config.toml
model = "multi-label image tagger"
train_examples = 203450
image_size = 32
stem = "deep"
num_labels = 7
mixing = "mixup"
optimizer = "muon"
momentum = 0.95
orthogonalizer = "newton_schulz_5"
adamw_lr_other_params = 0.0009
lr_schedule = "cosine"
adamw_weight_decay_other_params = 0.01
Rows from block 10, named by matrix and row number. Rows with one number belong to one channel. Each number is 500 + 25 x the weight over its row's rms, rounded and kept within 0 to 999. All counts start at 0. Numbers have three digits each. After the name is the row's rms in percent of the matrix's.
# convs1: grouped (4 groups) 3x3 conv (model.blocks.10.convs.1.weight, 192x48x3x3), inputs within the group 36-47, a 3x3 kernel for each
# convs2: expand pointwise conv (model.blocks.10.convs.2.weight, 384x192x1x1, transposed), outputs 288-383
convs1.49 096:469503533515529478478512493491476518500468517519510494498525546561523513504550488513484488531482494501517489494492518476510512487480520556522475546495506469521515561503497478492479468500502523506487554503481488479471479508558500548508527529558547472507496504508494513507495480484505511502483515553511507513470491503512490514
convs1.50 104:501491473489548520495506472474462499503498488500516489485515496473509511492490525472490504466475593552488534526512484503495488474494489531474455457490495471461501492470481514473466494484503517478455485442419480484515469483485493518472465549547514513479491461501520494472457492462496540512458498440487482468512502484499452500
convs1.51 095:511493486499529469479482517475475471457515473508480493541486545474466495488539496570477508571495487480486474492493499501508516501528531430484460530518471431456484461533479523460511503530471476560491505512501484489488489534516460512500515514510509540504536506519501512553482483476496497502477501522469495510493522495476495504
convs1.52 110:476477539457474508508524526492485537449468501546508500538497508531466504523487494506562477546484482525481470483485526489492499547512499545566480505481501471483496519512525522496484478485482514537502518472464494485513499512554470468547552510499529535492539491473484482466450438516452530557520512472496510511527490523534492498
convs1.53 112:479513506503519493532492476503497488518526500509476485501506502555494509490474463422546472452498521483549451512488503503484475514491497477469520486486489463534517502521549507516484456443477504499539474475451441491456504532465523522507513524526516558499564474522478493455502534513479498479498446510484462490492476477515517525
convs1.54 106:552506515493524477508480474527499492504486485515507505533511470490469499517487470501523517538481533523559515522485531520476530511508503517504519490429577528571548528500509489466510448501565498500525533511500505517596517524471486506484527501503497489453477502481461537560509500524504517499499495483521487501490487539524500516
convs1.55 110:533512503507496498501499495557520516531507481519503505506523473523465495484504505475543485551493497494482477500495499502495497544497487469478475507515558508504514473465496454498586536558504485445503469456579517591498507509546531465474551454505472488516466510544506515468491494527488530535562494505509522502533516479542516517
convs1.56 100:475489495519492473518505498509524521524512506532519480482473508508546495487544520509484489501500457526517496508500469540539502531513519485504475523501428483486499473511500477501481490525527449516522483545542492537518500466551541501496505511511491531521489498519458553518490522496504503481525519500515502487531521489515508486
convs1.57 094:471535495523522519491505506459498480517500497488505457470537520531501538511565541455511494469477552459483559520491479517522467493487464546521499485489571516481535502483502487521503524528487509486467493522498476506498508517513532521450484503470530483584496519506476480582516511474512512486537486461496499503524504498508488496
convs1.58 096:501546537499554501472482454505555500537550496478460482496502498456459501497465436472540539467474522510500436501521480506509494485494477465457462442465437485496450454499474508496537494479537474512466517481480513485498506526470495523499447456458474476511539490529525490500486481465524536453489484477535523491495512503475473536
convs1.59 106:491541507505510481478484488494520527503502504478482536546541503506468509492496562502509482483444490509509529519513502509509509478473494515474501500489496525534505500482505492483473566569449460443522498489469542552444510505488519498534489520507488474512523514493553527496531494529489495543488487511503506476502517529483512469
convs1.60 094:488517483555504511492503485492505502508488497500502518475475455459557487480482448463456458497445472534467449501497478468490510479502515490508497491537466549518444485512531489509492508479494446549516491506497539465506487486484452526547462508559475504528482566490486461441519550527512487505485470545516512463515503511437515482
convs1.61 101:497488509464491564544486487484517545503483513525502500507500492486544486471506456502495493490502476469473475491485500481513508550506481465485459477486489502555479530478458511528528473520544495428464471510494503522528503492546490509505507479488560512441482510482450494513479456493443454538522529458483512530490523502530472473
convs1.62 105:469495500467517532479502534468503548499497521473493509525533518466476490493526506478475504476486471489486488492511529496516543499513532487515492478536519527509500536482480514492508498519504559488474545487512497497477494500559523503522516484540605468549500480475515475489497499491514536547534523500480519506539540501486497512
convs1.63 100:478500487473531539529493537511505513489525536511510538527468451520514532508488449486472487499484484526504466539500480547521514511544484484521509446450509618527512478497517528527502530501476482529510483533491508502428521554481496514534497461489507492492512512477495491493481531451521509481481522531526518482485507496518503530
convs1.64 095:480458529505489510497477472477532534508490514531478495477514514493515483488498512473514460466432481503471511514528502479562513533501475514506435508532526487500515507501487508503478506521458520506480485521516470489528499529504531499496495485449467480458468495465556495468459460469443538481480517433507491523517547515572481477
convs1.65 102:517487530585507528537513479485534523535525499539503489458522498462503502469464500461450531487485513482496471505494510503502489539515498518467480458462544469551519499477487511501525480501580507490475530516524487540583529518499594520458523528481488450507518492527496491510527507475511519474551528497487495506485488480497509502
convs1.66 106:507497490495496527494492519508526504487508509500519519479514513468515526512495514545503498495488516442451462474507492497489532496464538555449466566507479435517472494473491562494460474477478477449480567507439500477458491489494499488529512474527510446506569480453478516478514486466494506495510503527503508531489515549498491546
convs1.67 110:490524501477493488459469456512483530498494514503451493511490491502503517516491484501469499473496510501501505520538508483526508491468465452490454478487499485533530429462504483488485531556559423488496494439460463544488528521499467490525496455455490471496528486469550557491524598525495505513486459482512513505472517496484464477
convs1.68 087:483509479510510509473506490532530500515513489476516493507513525510474488485523481473499499491534537533474520508515484521536539516504514523486543488507507499461516471483491491467491493481489481506534504492445491513458572559507524501550517523523519507527453492499489504510520498515510507494541534541493503492493493494502493501
convs1.69 108:532490507511484505480490490491478472503485502503490481513465510512554493461486484548534478565532459485435475497512521488489528492516497449487463492522506498406480453487508492494485481474506512490468509481490468491471506476497499468508498498511528502473544518468486475469488520518495474544495520516452476489491504501491486490
convs1.70 096:426460516493502527517486553508520515507506513504511564482476511524495509468488505511504472539495472509458497495479504494526532569554534527506493510446522525503482476516464484488497490544494481505488461468527501549471474465510479486521520470539515498495472459514462488478515469497401474478563543477490516519533511497508518509
convs1.71 092:522437576471528499473501552493489523497537473519505550473475517519489467495497532488514509529487476495479441481501495491521512502550536490559513498480512510545454532512483506506496496509473489508533504481541505493474481490495500542486515517552476510500500479493518481456488502497475545524466552493508511525502526490527502517
convs1.72 100:479471517535508529492541489518524506523523465523524488473478455532542501464529482488447489555552558513495519521505531509510507479496471511544495486492467459461490503483500492467499480487518480511490489492457494482490488516467510544496454519444497455470449508507473515557483524493480524488479499525519512512496468508498511512
convs1.73 106:456518486544536556466500525481501477509540508500501542523485478501517529472507524498477459454496498444477560469509489517527488506463489508511506532480509516525498527490491518516480502498474546508510547484500542549465456549462474538501460509514483483481473514470481493489458546544547490456530474526480510497494522495470512476
convs1.74 094:514476463496533543493479499517515493487521508469525530480482527523554522518492544475480479525537522485482494518518496490528482493515515491512525553507506494523562484518496499468478503453473474512544515489523470465528557567520442542507458555552518501491567455496496455469523493503507499509505506535502509496494525514476511490
convs1.75 096:511506488520522483500520483537533504491506486503520487493520540525475482527518496524496468474546523521571524512524545490533511512508503492470504456479527539558482470444500471472556508496571460474520480481554499490561569544555508497495489537488514530479536495490468495552493545533509546497488507493492535491523508510513508488
convs1.76 099:486505507493522525481457482489504508539467504490503500478537519484493481498457455490489488501517456498495455497463519478499519491505492532526461423561431496532437528469513460499479426537497514459481500494507483558520486512550465495516479517495498460493451467506469523495553531495471508484459451453469493490498521490492534508
convs1.77 099:480475471485494510506539516505479493484512481486477500545481467502529527485542512516476437448511451535511514486495513489491494468474470558523530528499513483518488536488455486474522493514561503487509502489491502473507503544536528512517464555478510472414506493538529503598501511520488520477509502466496516514511479480512512501
convs1.78 094:510484494488485514510485478514506502495505497492480485519511538529536505493486535525526516473465509441466532538511532521518535513503512499517470524505499461503466491485492510497493477555515498496468497520495496494494547534547518541528542511518526480541501513487521599537511529523521518523527517506505504497509515497514509499
convs1.79 091:528457513486484508557513522489479485522534555532556540490501494503496519526519489495551536473499488503492486521497524496487531495519525499492494475474416513451481516502549545503493483481461530540520535480451439480473482496477487507479521509508523542504526514476459501502429487501494492544514498542531519502509473509514504523
convs1.80 092:478494514470494506527510537526507478512481487499534513481510532518523537484462476526515491467529497447542493498494519508499524511506516542445544474445465462453494510497522490483481491500459500505495501487458531497459495500493526541500477543514497526451509505477476473503515488542479526518563531532513513547512449486521471506
convs1.81 085:460492481471541521513526529487500508501516528500509501502481495489523481504487495464440444453467440439468502510516517500523501481508475494491449494456502488464503521550502540496502547483562514545476544506514517492514499496563486544492509493494497557506475484470516485482501500494460503567483513507500497476506526543475526465
convs1.82 095:518508507481525525522527548536508546483504528524505552458528490480501489500482533459481503502497517468478503493504506501530523518497495494540470481532466415442445529528495500507502450471452533526464511547501478478461517489546494488480543467494507500481499471505496497484493511542444491517491550532503521541481485502530491525
convs1.83 110:483506526484494502502524496484490544507488518511504503515504531503531522520491457489520484481501504486464481513498503506441497492515503504518422502520489479488516452518417501519433477410513484531458483557429446441503470492530500501505485493489504535465496555469483457507498524491504478505519551519515482505503457523506497488
convs1.84 112:482510490494507475501488486498485496496489471499491510457485475496542488470559535495543504509525458473523543506497500502496509518478483501457450488487442507499530537507496497462537506493475492504444521498510514486492491488512492548518501481495476513532489511528457472523494503503516500495519487517503492516490475503497485498
convs1.85 100:481502506499506522514524489470505501508472497509495494498518526499508511505540550521514501550499510524573621492498493465473463501463470530520510519540526525560525511505519488543516535490532512484546478534458524494462447493471471490453443454459503533507510531463469482514523498493499482507499499508508505493521528512498501484
convs1.86 113:511514489516548505475533522505485474497531522486527529495519487489477520470560497508513511447468569466516566509511479515488513504505525472484564526434479582469487469484509516470489571466461430472521532485502557485474483496458492532488474542473511482495480495529499483448526532481521466473468487526498487484499490493504544530
convs1.87 108:496496507514520503549509473518506508508510498519494480511500555516520484545514528535505524504507480559483490486510519483538497515515481524486473539505528487500570466487482534481569469516597480483444500480526481513612481476500486518487521485497480484521521485524478479549508507535470501489466482472508505504483527514536510507
convs1.88 095:504513512492506516508517487499500495493500490532468468511471451550551519504538537547551561500492516525531573501480504480509512497473497532500504502514465514414531494545495493485472514503508467568481459480506514447483484476502492548506462480548506482512479517542556553502481481506510490520499515483488487535486479499469482475
convs1.89 104:488486488483481535525526523498533488451501528493504522484468476528472492550490450476492510560492499504535491478515529490505510508516540491508523504513542493449463516496499525488490496581484513487514531461575451504548500538485466505507489498499511465519582490507471548511502502525522536493494476512492501487467474513500490523
convs1.90 091:479504519481480507454518498511499511504499501498527503554460550513526520566547549446506507488519528475524549510490496521510531500512473511564526558536492524530505489498476505490466507491489514505488530519505479456489553570574538526512516536505501539529524498521505460448510515479550505489500489462525491495513460478507565493
convs1.91 102:509497507500485509466537545500496464492518539504571529471497491491480490489528487480468506481524489485503461502507479498484498500558529423484489503501493515464461448478538490557494545505528442485535500506480532483480511495432459519496501587505460534499472520459503478497522493471510494490475495544499514498505458526517538537
convs1.92 091:473508504491485486509472531512528497487523524502532509482519528484560484508460491471452470479452506438487483487519480491462526511524503496511485462537478513444518504440486515534500504479452517467447451514515544485474552557556527504515532510498507465533475544512553513454493511490514461545511504564514513510503485532505520483
convs1.93 113:489478505523495490538514489492485497531471477535528474493493503501479494527537493477489546501467476514507483502503481501496459494510468431490491468526464492470447481508485482489486465439463509523465500543472434443442478507503502471483554528502524517457497502460440473541517506482532500489479470481483499476483509478488517481
convs1.94 086:520519521506518510508461523516535491460533523512495517527499504519492530516536569518493537538493518521511513503509476507502490494522484511479517479470462500459475487507518465460500493510497528561527459471520537513513491446507482526526487491521498481474542461567541467528490483497495514499501492476481501489504487497457470485
convs1.95 098:517540540490510514462509492513501489466538524501514523541510526485504537522469535497526521474522489501501482489480475516497497531534523473464459515498500487483483477506500472498506485503496458486478478475489481521475455518501494521468512486515454485503488486509471475485502474427502508502475525471490482492510540519495473500
convs1.96 096:480490500523519487472544526465495504541505460505521459510468496479492454488485476508544516486528523516502545497476523504503487527531497462507505488474493517468418542491494527472472573471478515482460471474530471478543498500478508521491459504508474522510529494494552540477527515484507473503485483485490473476494431511482506527
convs1.97 099:505507502495490501485498494475485472505504510497504493461504471486504481529491482478467516474519487448496553488476481509502499479482498500532504511507500507488512476524512488483510529478476500500511509470500494478490465506518486479544529509542513495457485498488482520478503484483543484479523523473536470519469483484526496518
convs1.98 097:496500497479520515501512539499503509487490486505515483487473486496507508481468485522511513493503454523506505510485524464491450496480514468471488486490502498547533498517513473534504484503499472476485443456460471492457469467469479486474470489477473459491522553518494494552489510509490506479485486483426450407436457465453463491
convs1.99 097:533511543524514482540515458473488481461494524509528451492472475503493544476472509568463480514552482539516514527540505514490484498515505521523468477500502471489503500566516472496484473482515495473462489490483517522465510487450500483510491478470517516528514501545480451464483466480467483508486513479478500499477463501491485486
convs1.100 089:495524506486491497484495475464478467482522474533521506490450456500498487521498462533533538449463488482493465507516495551508561503506524468463470508535503492504467527487493502544538512515537496493509456511441558483480498503505502467481486467504511497485514510475460486504515507495466489497550488479518449525474498467558464413
convs1.101 104:511476515498492499507481532514546506525526509490494554489505522518511523514495524498525461502450476493484443467459488490455477528502496500516520519476509536518541488500486497463465486477516517451469494519522499460508479506478501505499467495470488466474498492487485481525531499473493524485503479537545528557490495529512482571
convs1.102 093:494492497495493472517473530512523527493510539518536537477515475499511449526512467552568498500477492489502538472489511481505507530526529511497499485525544500500524500481496474513475514452518501522464497481483473469476522529486512533493486486443459465495445489487483451528483477495503484469506483449490491491465460457474517516
convs1.103 100:501465499495500509483501546479505503501476492463495548514459477489489515471470501428449512492503516532539491489506532477524538470501529513492461535505447472497501493498536495535506513494534481493535461487502504527551505523489500528473484502492515451477510506475502541542522506555503471513494504482514459527450492498491541523
convs1.104 102:504480494485495482495494508506509514476486491481513488515562497488472507475517525467572466485484440503520518503500492524494482508530513497492494493495486496482460491471533493505517502527502459516480506443509523493574464571490534498490527517539516485500487481519488521511513483522511497509533492534492513481497478542456514554
convs1.105 094:509521520494481511501509508493496509468513508484486495493517476467489476508472483509501504513523483542484498504527524487506488466476519483462504499497529505531537479498487527529512478476523562577516537509493456445461504505458497492479493462491503494479504554515479528541513509485512541474484484478541563455467506457440486446
convs1.106 108:516513532483492512534526536491476482508493486463494504506536445492530474472484492549518526506479502569529534515504493477499478501494466502493468502470491494516535546533479503481478491496473521528523514482511518504490536568502521487503527487510558554497491502523495533529503493484535498497497512515514487516500493492485524489
convs1.107 098:499485485517501529531491529457511438516493523477529541502513512516508476484494478505487499490465489470471459468496497482510525533520513497484486508502513479528550485494500507475508526506535536465547510512535509490458492473503501474508525483469432471441467498532503485564522487543516504514502456463483464523492482523505501480
convs1.108 105:465478516483476524512511508466486518479507544502524515529504487490522500510514497566494506504521517516473521477500502467500445491508496491501523497504520479515541484510496509482456496463472531488495504506495502533488511519511515571510502515525429489529504469535512473521505514469514524466473484480535507463513490472505483492
convs1.109 098:497492485536472500504464485462540503508510459488485462525484502511460485462525514485518490499547496517502522465483499477481550539502546501534522537500453494465466465456492496511535533485522443500468463494547473503500457497452475492513477499470470535490528531502469479535487475487490504500499485534485435436481496505503450494
convs1.110 106:502505522540526512510517508522545504519542510483489487512504499507501480518489491484492473488502520517551569438466487504480506480487492490515505511494518500508496476478497470501458452487460507491496478489512504555600492533531491512511505494535492514519510485521470502471529522500445499538455545513434514501436472498517555551
convs1.111 113:500509522468499547469483503527489496491490507485484528492492499496511488522525442499503529480552511486518507510501499501507500507492508488500506485496528478481527505523511498495519476471507534482516528521515491515500506487490550503466534504481526505520474507533458463495509450504498509498499493497493488563458488512505465528
convs1.112 095:496515486496511510519512507526505483490496536497523496546535542544512491492502471492509517507491504514453497499502522512505515502498523526512514487508505502519499479512497515496520481483521512504488514540531460481530479507525536485488480505486509515499514499541501515472474516528499493486479484506490464500532537460497447468
convs2.49 087:504482480541507500518499500516487490540543499500498483521492511532510547472513511497520513483499482547489480466479483516512452547507487502486524511528531501494489499502524497552515517510484479518475498510474499489474481494504511500493494507519485464526501496454524535532500501516459509506
convs2.50 100:472500461512511486464511472524455499518480507516466508492509464487460529541520506509504491531493519482511510504511496500506467457476528440525502485510585470516469463487496465524514466540495559541528464462509499507496534531548476486505463468451506441511482471518523474478504522471531535497
convs2.51 099:493498540528516505508525459464488488497521511534486484512474487533501504475485454500482498470469545482534502522499486513532500530558523545499506568486463455500516529458507506472505470466485442467520507519476492465516511530493492543574537457474494528496492504514505506532496454487477491508
convs2.52 106:478508458512512487493398496522469529500518507483517463512480477467445514544509502501519524487500505520499467522496466482499481496486488494542498517492486525521505497522507474494475516486482517517433501491515534470457519476524480505526517516511461481446501533495488518497530501504501469501
convs2.53 100:533482483493512513452494517515501521524482498480477507526489513495544525526472544477536492519484527509474470511495536523495478507517514508513505515499560516561492514500552546522547523539511568544500506517531557509478496534526540472542505511465499470497523533516508496493516522548486497491
convs2.54 101:491483518536517519512520478576507528510533529496482479498526482492487507504501475509542505486453484483527480492481487493466500512485535485450471503484505503450504490491467542543507457499451547491509491518507525526534509506502511513428521523555500509513503505483514525483510497467512509495
convs2.55 108:498510506522502485475518500503525494514480488492501450476514528516533473476520531503537495513532523512516473491490492496526502481505497486467474534481466490510541527487509491560498565511509485518497475486510476520570502481487506450433480496519545511482478479516487527498503501474497474495
convs2.56 105:567509505510534465474500471518528499511503515445488487480480526532483493466485511514529472501514490515474493492508523520489507489517512453498487467526473488490532480485522457544571493494495480466477482490447520479504502490519477508499519502477536502497477449482507517479451505459466499533
convs2.57 098:471497457463528482489483520495499507511516494518525472492507478472505536531542494492490515492518504524532511475457514465489536460467469468533480511489479467487464497501480499493489523547477548492501472489469503509506563504509496478499482448475494491516483475474457474502468518444457541529
convs2.58 104:470481494511497504509486525506499469520483507476494521508518524494501506482538449543500514509497539541482490474463490483466477499526469499526542526496518511530554556540502509523503472479509468512513492487545544488499471516523497520470494505516501534455524552529564438530539532487480499490
convs2.59 104:529492448512491467498537491471547498527472495480468500467484516530506534477477470494515504489504514529531498498488526528547506499526474512489531548501525507495516496471506503463486578536514537516502500492459507539516463483522522510491510465493482535483496527478511484512508517486499495482
convs2.60 100:514484525497467523496552528493563459463489487497504483456522509467491525489452542475510482500501523498519469466464496535502509526513480505493514454478439512466536475529475509462496510469517504463537508511550493502510476508472477463518479497496511512476482509501482534523504522565562497488
convs2.61 104:472528506538511504503390477524469487478508518543502473515539497512546530517475528470473493492481499497497525503498461487488494460518502498474508533539498494505500480500461461498518451519481465489552498509510514550549503492499482525494521501548529503497467439521527510526502534502503512469
convs2.62 106:498474525522482513505507485517501447510517506514466459461504544503518511516504470485567473581484489496533516520519523481498483527501511505501464460499512455479503543521485489479501522511498512499479499479534524478476528475503507454524522466503507547534494512473500519472492489497492491522
convs2.63 104:489530546456498496507555488503521482483484526459526518511492504495475514522482507487477504525514481524482565495524481463498488479497487486464434533522464509503458504455450492468513502559516543462562499491510492548484505501505509487463471499494475525494473512541503542487496512515507513460
convs2.64 098:524458493523532485491487545512471510510466543468511491434434470529450498519458488489507498487493496527484500468489491468505474473533505459513490515533473504535530513502452472478514505489475501496512465497514498513473504479527468489526573533495503478530486495443503484508505500519503517529
convs2.65 100:483523526478466491489539464481488484504492514516491465454490505507449508530565441496561513493488494515473511502528494489488507514490519507495496558518481469443469520506452533553498462494465448445528504511496563520532498507475503498458513497516498542494497510500489467517495494475508508523
convs2.66 098:485525473467484533502523491490447503481523525496475516459512488529509501497530490501507485503479487477500501515487509476480477505473528479522467529505547457479538485497446504496499538465525468481532490470504498471463511493525432489502490491511511512518490502507515545469481460492464503454
convs2.67 102:523488456494521518508509531513486495495510505500491501518490466479528510476532498500519495507510461488476456533510509530505537551493515501501496554505514544498541458505512483539501524506541462514498501525499501532549505482448486511504526504476512490499493479482487539503538488539501523492
convs2.68 096:509471471450533448485492487527495455480485498467499518488496542509488496453507487513500506488498491483511526525486444524516500479520503494501464480479475505509476523492512511479477482512510534484529512485501501480526516490488508496449520512504468511476498538487495458555493487499532505512
convs2.69 101:529507499481486414517455520506485499507464476471506478518488499485560484520520487508507482505484502509509484523473522506470541461506545516500493547488483503548554513513466493538495478474504555468495475449472452521533499516501524467504514503525519458499508529506514503479507510511517500500
convs2.70 109:470484486492519486524466495487503491488489503498515501453477479459512509504455513510474501497488520480491523524479524558508486496515484487492437485534542482472512478499475520478508499527465508496508467523506492505531509497495508510516515506536508533471475486522468546516483485494532529547
convs2.71 102:532522492491476488499529497499438487501480511521514439475497474500490500486451508497496460537477485501499475469482468578530489496501473525483452510484489493478500493478466496511488435524463524482475521519476532448504468467514490529546510489518521546490490477452472544536465519499557478514
convs2.72 103:492524500431509543475471508474524582562457515555477497524518517467475488503466509557460483461468517498482493490490454485476468514479534500489513507508468472472494489485500512486516493499509543539500517504484482471478519466478485519494501500514532479513478502527447460488500503487499475500
convs2.73 103:537524492531518456496554497459575499439502522478454491523497497447533488452498454481490496491520489513495464519502498511506492511478466483507535483497478511503479488499525520495504487479473501470519523503464494515503492507479511492543505524495486491518510519495531499498499506500453504461
convs2.74 093:496496502451519472486483551546477455464529550501502505526472520456456525496499457458510527496502455522516449535519443484501475487531474470480474534460545496497510509453503491477500512483504508471498494497516504487522525467486468479525492525480510498518482482477528478539459523520511528490
convs2.75 095:521463519478546513456522491506505490502505532509509566497486525491508537517557520527474455498507510464512516513509487456467526541490517517473463500479540491456519463481517530483506514539504465481544504487490537480506483478504500481475532498442512502509500548516503497511498542531514551514
convs2.76 102:485526477485480469508523517507498538483519481512513495506500486489535461481447490484560505497493492445502479532489512483473483497488472499513468511478506506500467503496498496480472512473515486497536491501487535476584494530505485519457517541512494540524499489548537476521463500520530478435
convs2.77 096:519496495523496535500510522520490506481498516497501487517486474488497538555503481507511507494445475527508482498541507527512538488525475517509556480509513504507498494491508518506523541509453447484509538496495560507498486518519456468469517476508492533532517525489522510481466466453482530483
convs2.78 098:503469480538472460523496453486512427493526442498491526476495518502493515463536462481532504478506522490521513519465508487491524535540505492527523535493510500524488477511523501522518501507482483533504486462499487505502483491532472499494523458501481570533473522461537513538447510522446529527
convs2.79 101:512474465501490516481468466479457540505490513522504530528530519514470509496491475476479477492488495475512522535493490495486527463500493473471477460530470529502492478499416473511487500500457487472502548472495505458421515492490469503546499490474471494466496529473509498491480479518477528510
convs2.80 094:480509497468518516484476495512528507482486511517509528517502509497537502490530499507513492487488506513459459460512508502477530523488483488469501456448464491486444488515459509535480493466501500483481488506471506485463494492478512495530528484453507473482489516545526455483511492457517501518
convs2.81 099:479476503530505505521452487475501511510490490472560487450499492563472479474487501504467503508472500471515477500454465473502469504502459485485496492494463499505506494458506528499527503476488483442528505498461483524509482516523494499524483532525497471502488486537504467490512488474488502510
convs2.82 104:476504515478460508478508504510441497495503468514499526569496504492471515484510471480481525520480500477498494520507496483513523488503484471486472510453443490526492474512413494502483488482505489527452529485512504460459480457477467510545547516467482520423530520473540555504494519502455503475
convs2.83 099:498508500504498520482468514511439495533507494478484489519530492489534470542467508505466480494492528510510517510487468477486493500501523490484490468472484494501516508491476513511519484490492546477487519568480461532528436515530499478489503505501464508511511515509502543494494511442534496502
convs2.84 109:481495485520449479493482513490510486496515462524491531456505482493468446552505534496497517500479471515495487492516494485503519475489497498541474539513515516471517507484534522527487508485526519479494499453433478488483439547503528490514489488487490518487479484454491491487465476536506479478
convs2.85 105:514497472459500472450492484482480497525500489500523465499476433446538482460469491548480498509500493516506491474532524483475470483506478509508472483447420509511499467465529458485496482489492521524518492496471521497485515515509513514447466524499463520490518458458498535482489506487464480502
convs2.86 101:538510481469460511467553525463498510496471447544450488516458494486476481455523474527488490470520509526469503477538498519490544486489524522484479503476507523502491515475491487504514516468531532512488512468490549493455514583465496476544459527478493505502535505518526509522492501451489495431
convs2.87 102:498500482539492486456459488507491479520479515515516539469497499483480488465497483524522447506506507509505527484455522473489514462491478506459456472481551497485503512476499493510493427488424481503526507498454519513602511498490484485469473458511544492517491455481487530503511473532495519531
convs2.88 092:490480528507535482498518510458497501520519457544484525451490483478480431470508474504476503523476503498455479511475506520499501515475483521465481447472522502465496505498516460477494472476469533545477494464538493471502448490512505489489488480512503460532466505466545514494506481518429509484
convs2.89 105:482503486516500485540480528477492498486538509533550512524487477490494506507475488529550475488497500539512483536478505545482540498451493544499492503491523511486493529496471534508453505515496490454470486443487433480494521543485512527572549475478545479478515520497493490505492516508442529528
convs2.90 090:558503510509519523486505520458502546498479496480510496474520499501497506497510540498523474499557492483497518484527485544505453481458488478515500478486496489486512482456539516484494487515473527528493515484484548507476526456543493510542492548484473476488470456496460531509496496498489495524
convs2.91 102:427509501486518489526560481528534520479473475485519524510480532502497505516487491513516520465477514499509505456501481447529474511522494477477462490483463509479489524485449486556494479471476475448479512515476477468533513534492511502511471505487497524492484472498459490497478541487516515498
convs2.92 087:505495514486472484525523510523525496522517500518492474481513581497448507484496468503533496499509518470539508533524493538505521484479508492507514507466470484487478498509493491489494539530505481489519495505529525550447498486462478445495512482497496484505493503517535473522499523471509503473
convs2.93 111:508487524484534487476471530474521472510503486482552491517493490513522514510494511508536501458496516459487516486508540497521480502511483489559539519480531478525525484516576503499487477540486489538489491500493455518571493512521488497535509536449490502505493540487489547522524496505477517574
convs2.94 091:487500520528561510494564507496454504508487439495487501472506521503421560475464535475523513475500443534520507482514521498530506446542487515551474509525537482488481453467447526507517551507496488532508498458483463524477455484472545502509469524505497434512525477503535479521511484478439478538
convs2.95 106:492507456467508498513559518479490483435547481488456482516475460534505536467478501450473491511490470522538512468485504505509490493504497527489526456496563503482513468482482486517513481523490473538505474503499484482470525524501513519471517478485491465455528489476559447515516491478461478462
convs2.96 101:492529526518490524460495511486514513508487509521507481483466479505488522472533541493532472481501522487484463491503464495515489484482497538488539477494422532474539525542540482486491472480447491502501517526472522505501511505484446489518522517533473474493509514555502454502496471497494511484
convs2.97 097:503490558494477510479485542512454551478505533481493526507491509481553506521536508505505474467465444507500528431485539472485496488518519514473530498538505481499513553492449518473474462510589426474505503500533449496486520520460500521464502498494485535503494519486483464525473481492507502531
convs2.98 104:512472471486495493481509505479499518468520514523499543478498520463476518456443503486509497478477514464473485492484473493508449487474507498524463525497455492505476539525525512520452485488510487477498501473501512533531542478512492567495472525478466465476530490490463546476481495522540485511
convs2.99 098:468478471470482515458483457478458500480479468458479456493498527488518512518496487551504494512512532524502489515522487490525486527510511527477487505503481480488511519487519529517482503482486517508479508482451453506527437514511499495499489550510516518524504543490463516520472510486486520496
convs2.100 094:480493473500505512500495545490515520450520504495507509486499486488533514490479492469466542507482514506534523513509463482521487495475492476489484514490468476502550535456506516456489448542453520561529491486535509526503479480530527489481476490494466519486447534463527524494499498509547524468
convs2.101 102:489481485504530512460551500483494478485447493460501533479493541492474523528495489491474516505521501466538466516433492544478514489517490530492471512513476516481534515507501514533517488520477506497453498498486518450525526485500527459502505492474484515486484496509498516527517483509467498473
convs2.102 098:527525516503509497495494496506502488480510541506520474528524520531499497472438476535516503500498512518493475483487496553462482477455489481459474469513502528467461458502511470511492515502560501507527517465487496537498530491513525471504506544487534502492512501469520488528485504513513532481
convs2.103 102:500513507506473494509534530515471521532536492486525477479498471497501520503468519487501472476527487505499473507454501471520504487516503494489499498508492497519577525496546497517495491478511482514503464483509479521529520596494490458503524507441493526540532497474499473510502466503525506532
convs2.104 096:519491506485504527475482508452451517537469512528522495469510520491466526496494528541481493516494489488536541527495485502531485488523496473497566493490518506470513526508477477474493476498489512481537508536542518520475497497543508497508432531496503495522518540478538431482525522493532522480
convs2.105 098:502520520487500490472468504515516517535480517492538507475467479510492496480521544534501473514494500480489480512514497516500484508531496484499504495479453508508496522529470520504483443485480497480515516508513513501498524518502521538502538491501488533463450484470541530503505518503522495467
convs2.106 109:519480499490450514480497521507523479516501491476530491515540490526526528488521554470454473526485516501485475510491509536494498509491488511491474503474469502521552534508446499541466486499474512466499516520464501469483546516481488512513536493469489484469490501463545464478492442498497506546
convs2.107 097:472481470478513507502521501467507483538479485471533505481496511535486470518536429508495486503486509504489506523448476492476505480518517468508511471477474505497532516482429463502524491513552508486495490512515542497518481530460516472481544505471504511506483473503513512504522521536485481524
convs2.108 102:495514514496485492489497489487469468533516502510486465515567508469509487479540532479518499498500518521478507449481498449457452522476516516505543495516487511486552533541505495486505474529528513516477492480556472489430494512535509508512499466487529502457478521501486511491466465481443498503
convs2.109 099:493510504480541496538492485513525529510453533493506490507516511480490465497481491516504498459501530482495482499487528508534549472486485497531510505509494472475464466493524487502466466499514490530492477553516519550501469501527524498484477526550524473534481455518485498515511511493522498487
convs2.110 094:513521447483508509451497490515478522479481510501486491550512511507502525476489482499501512528564545479507493478525495547463478493477538493501513506487507508518468517491529481513522512505469547435487499552471578515502499502503501483470505508467475489508502532490516504497505495479504512523
convs2.111 112:461487541508509512532467510495492504524507499439483585490511485503485515540520523494515460498493500509473473447496524519465518502474491526488459530504468510491477494511510470493494513515527509465487477479552499537520463517522544481517500523504487519510514498513492495499501540507474488490
convs2.112 093:481548534485500505505514531520517495513470480492488521468453504528523497528502543481494498511471508507507555552473484496504476484478513484508526518535503519514508502482463468426477476499485487496509510462487468491516475493497471462477480536511499496480492513500509530506478471518493493504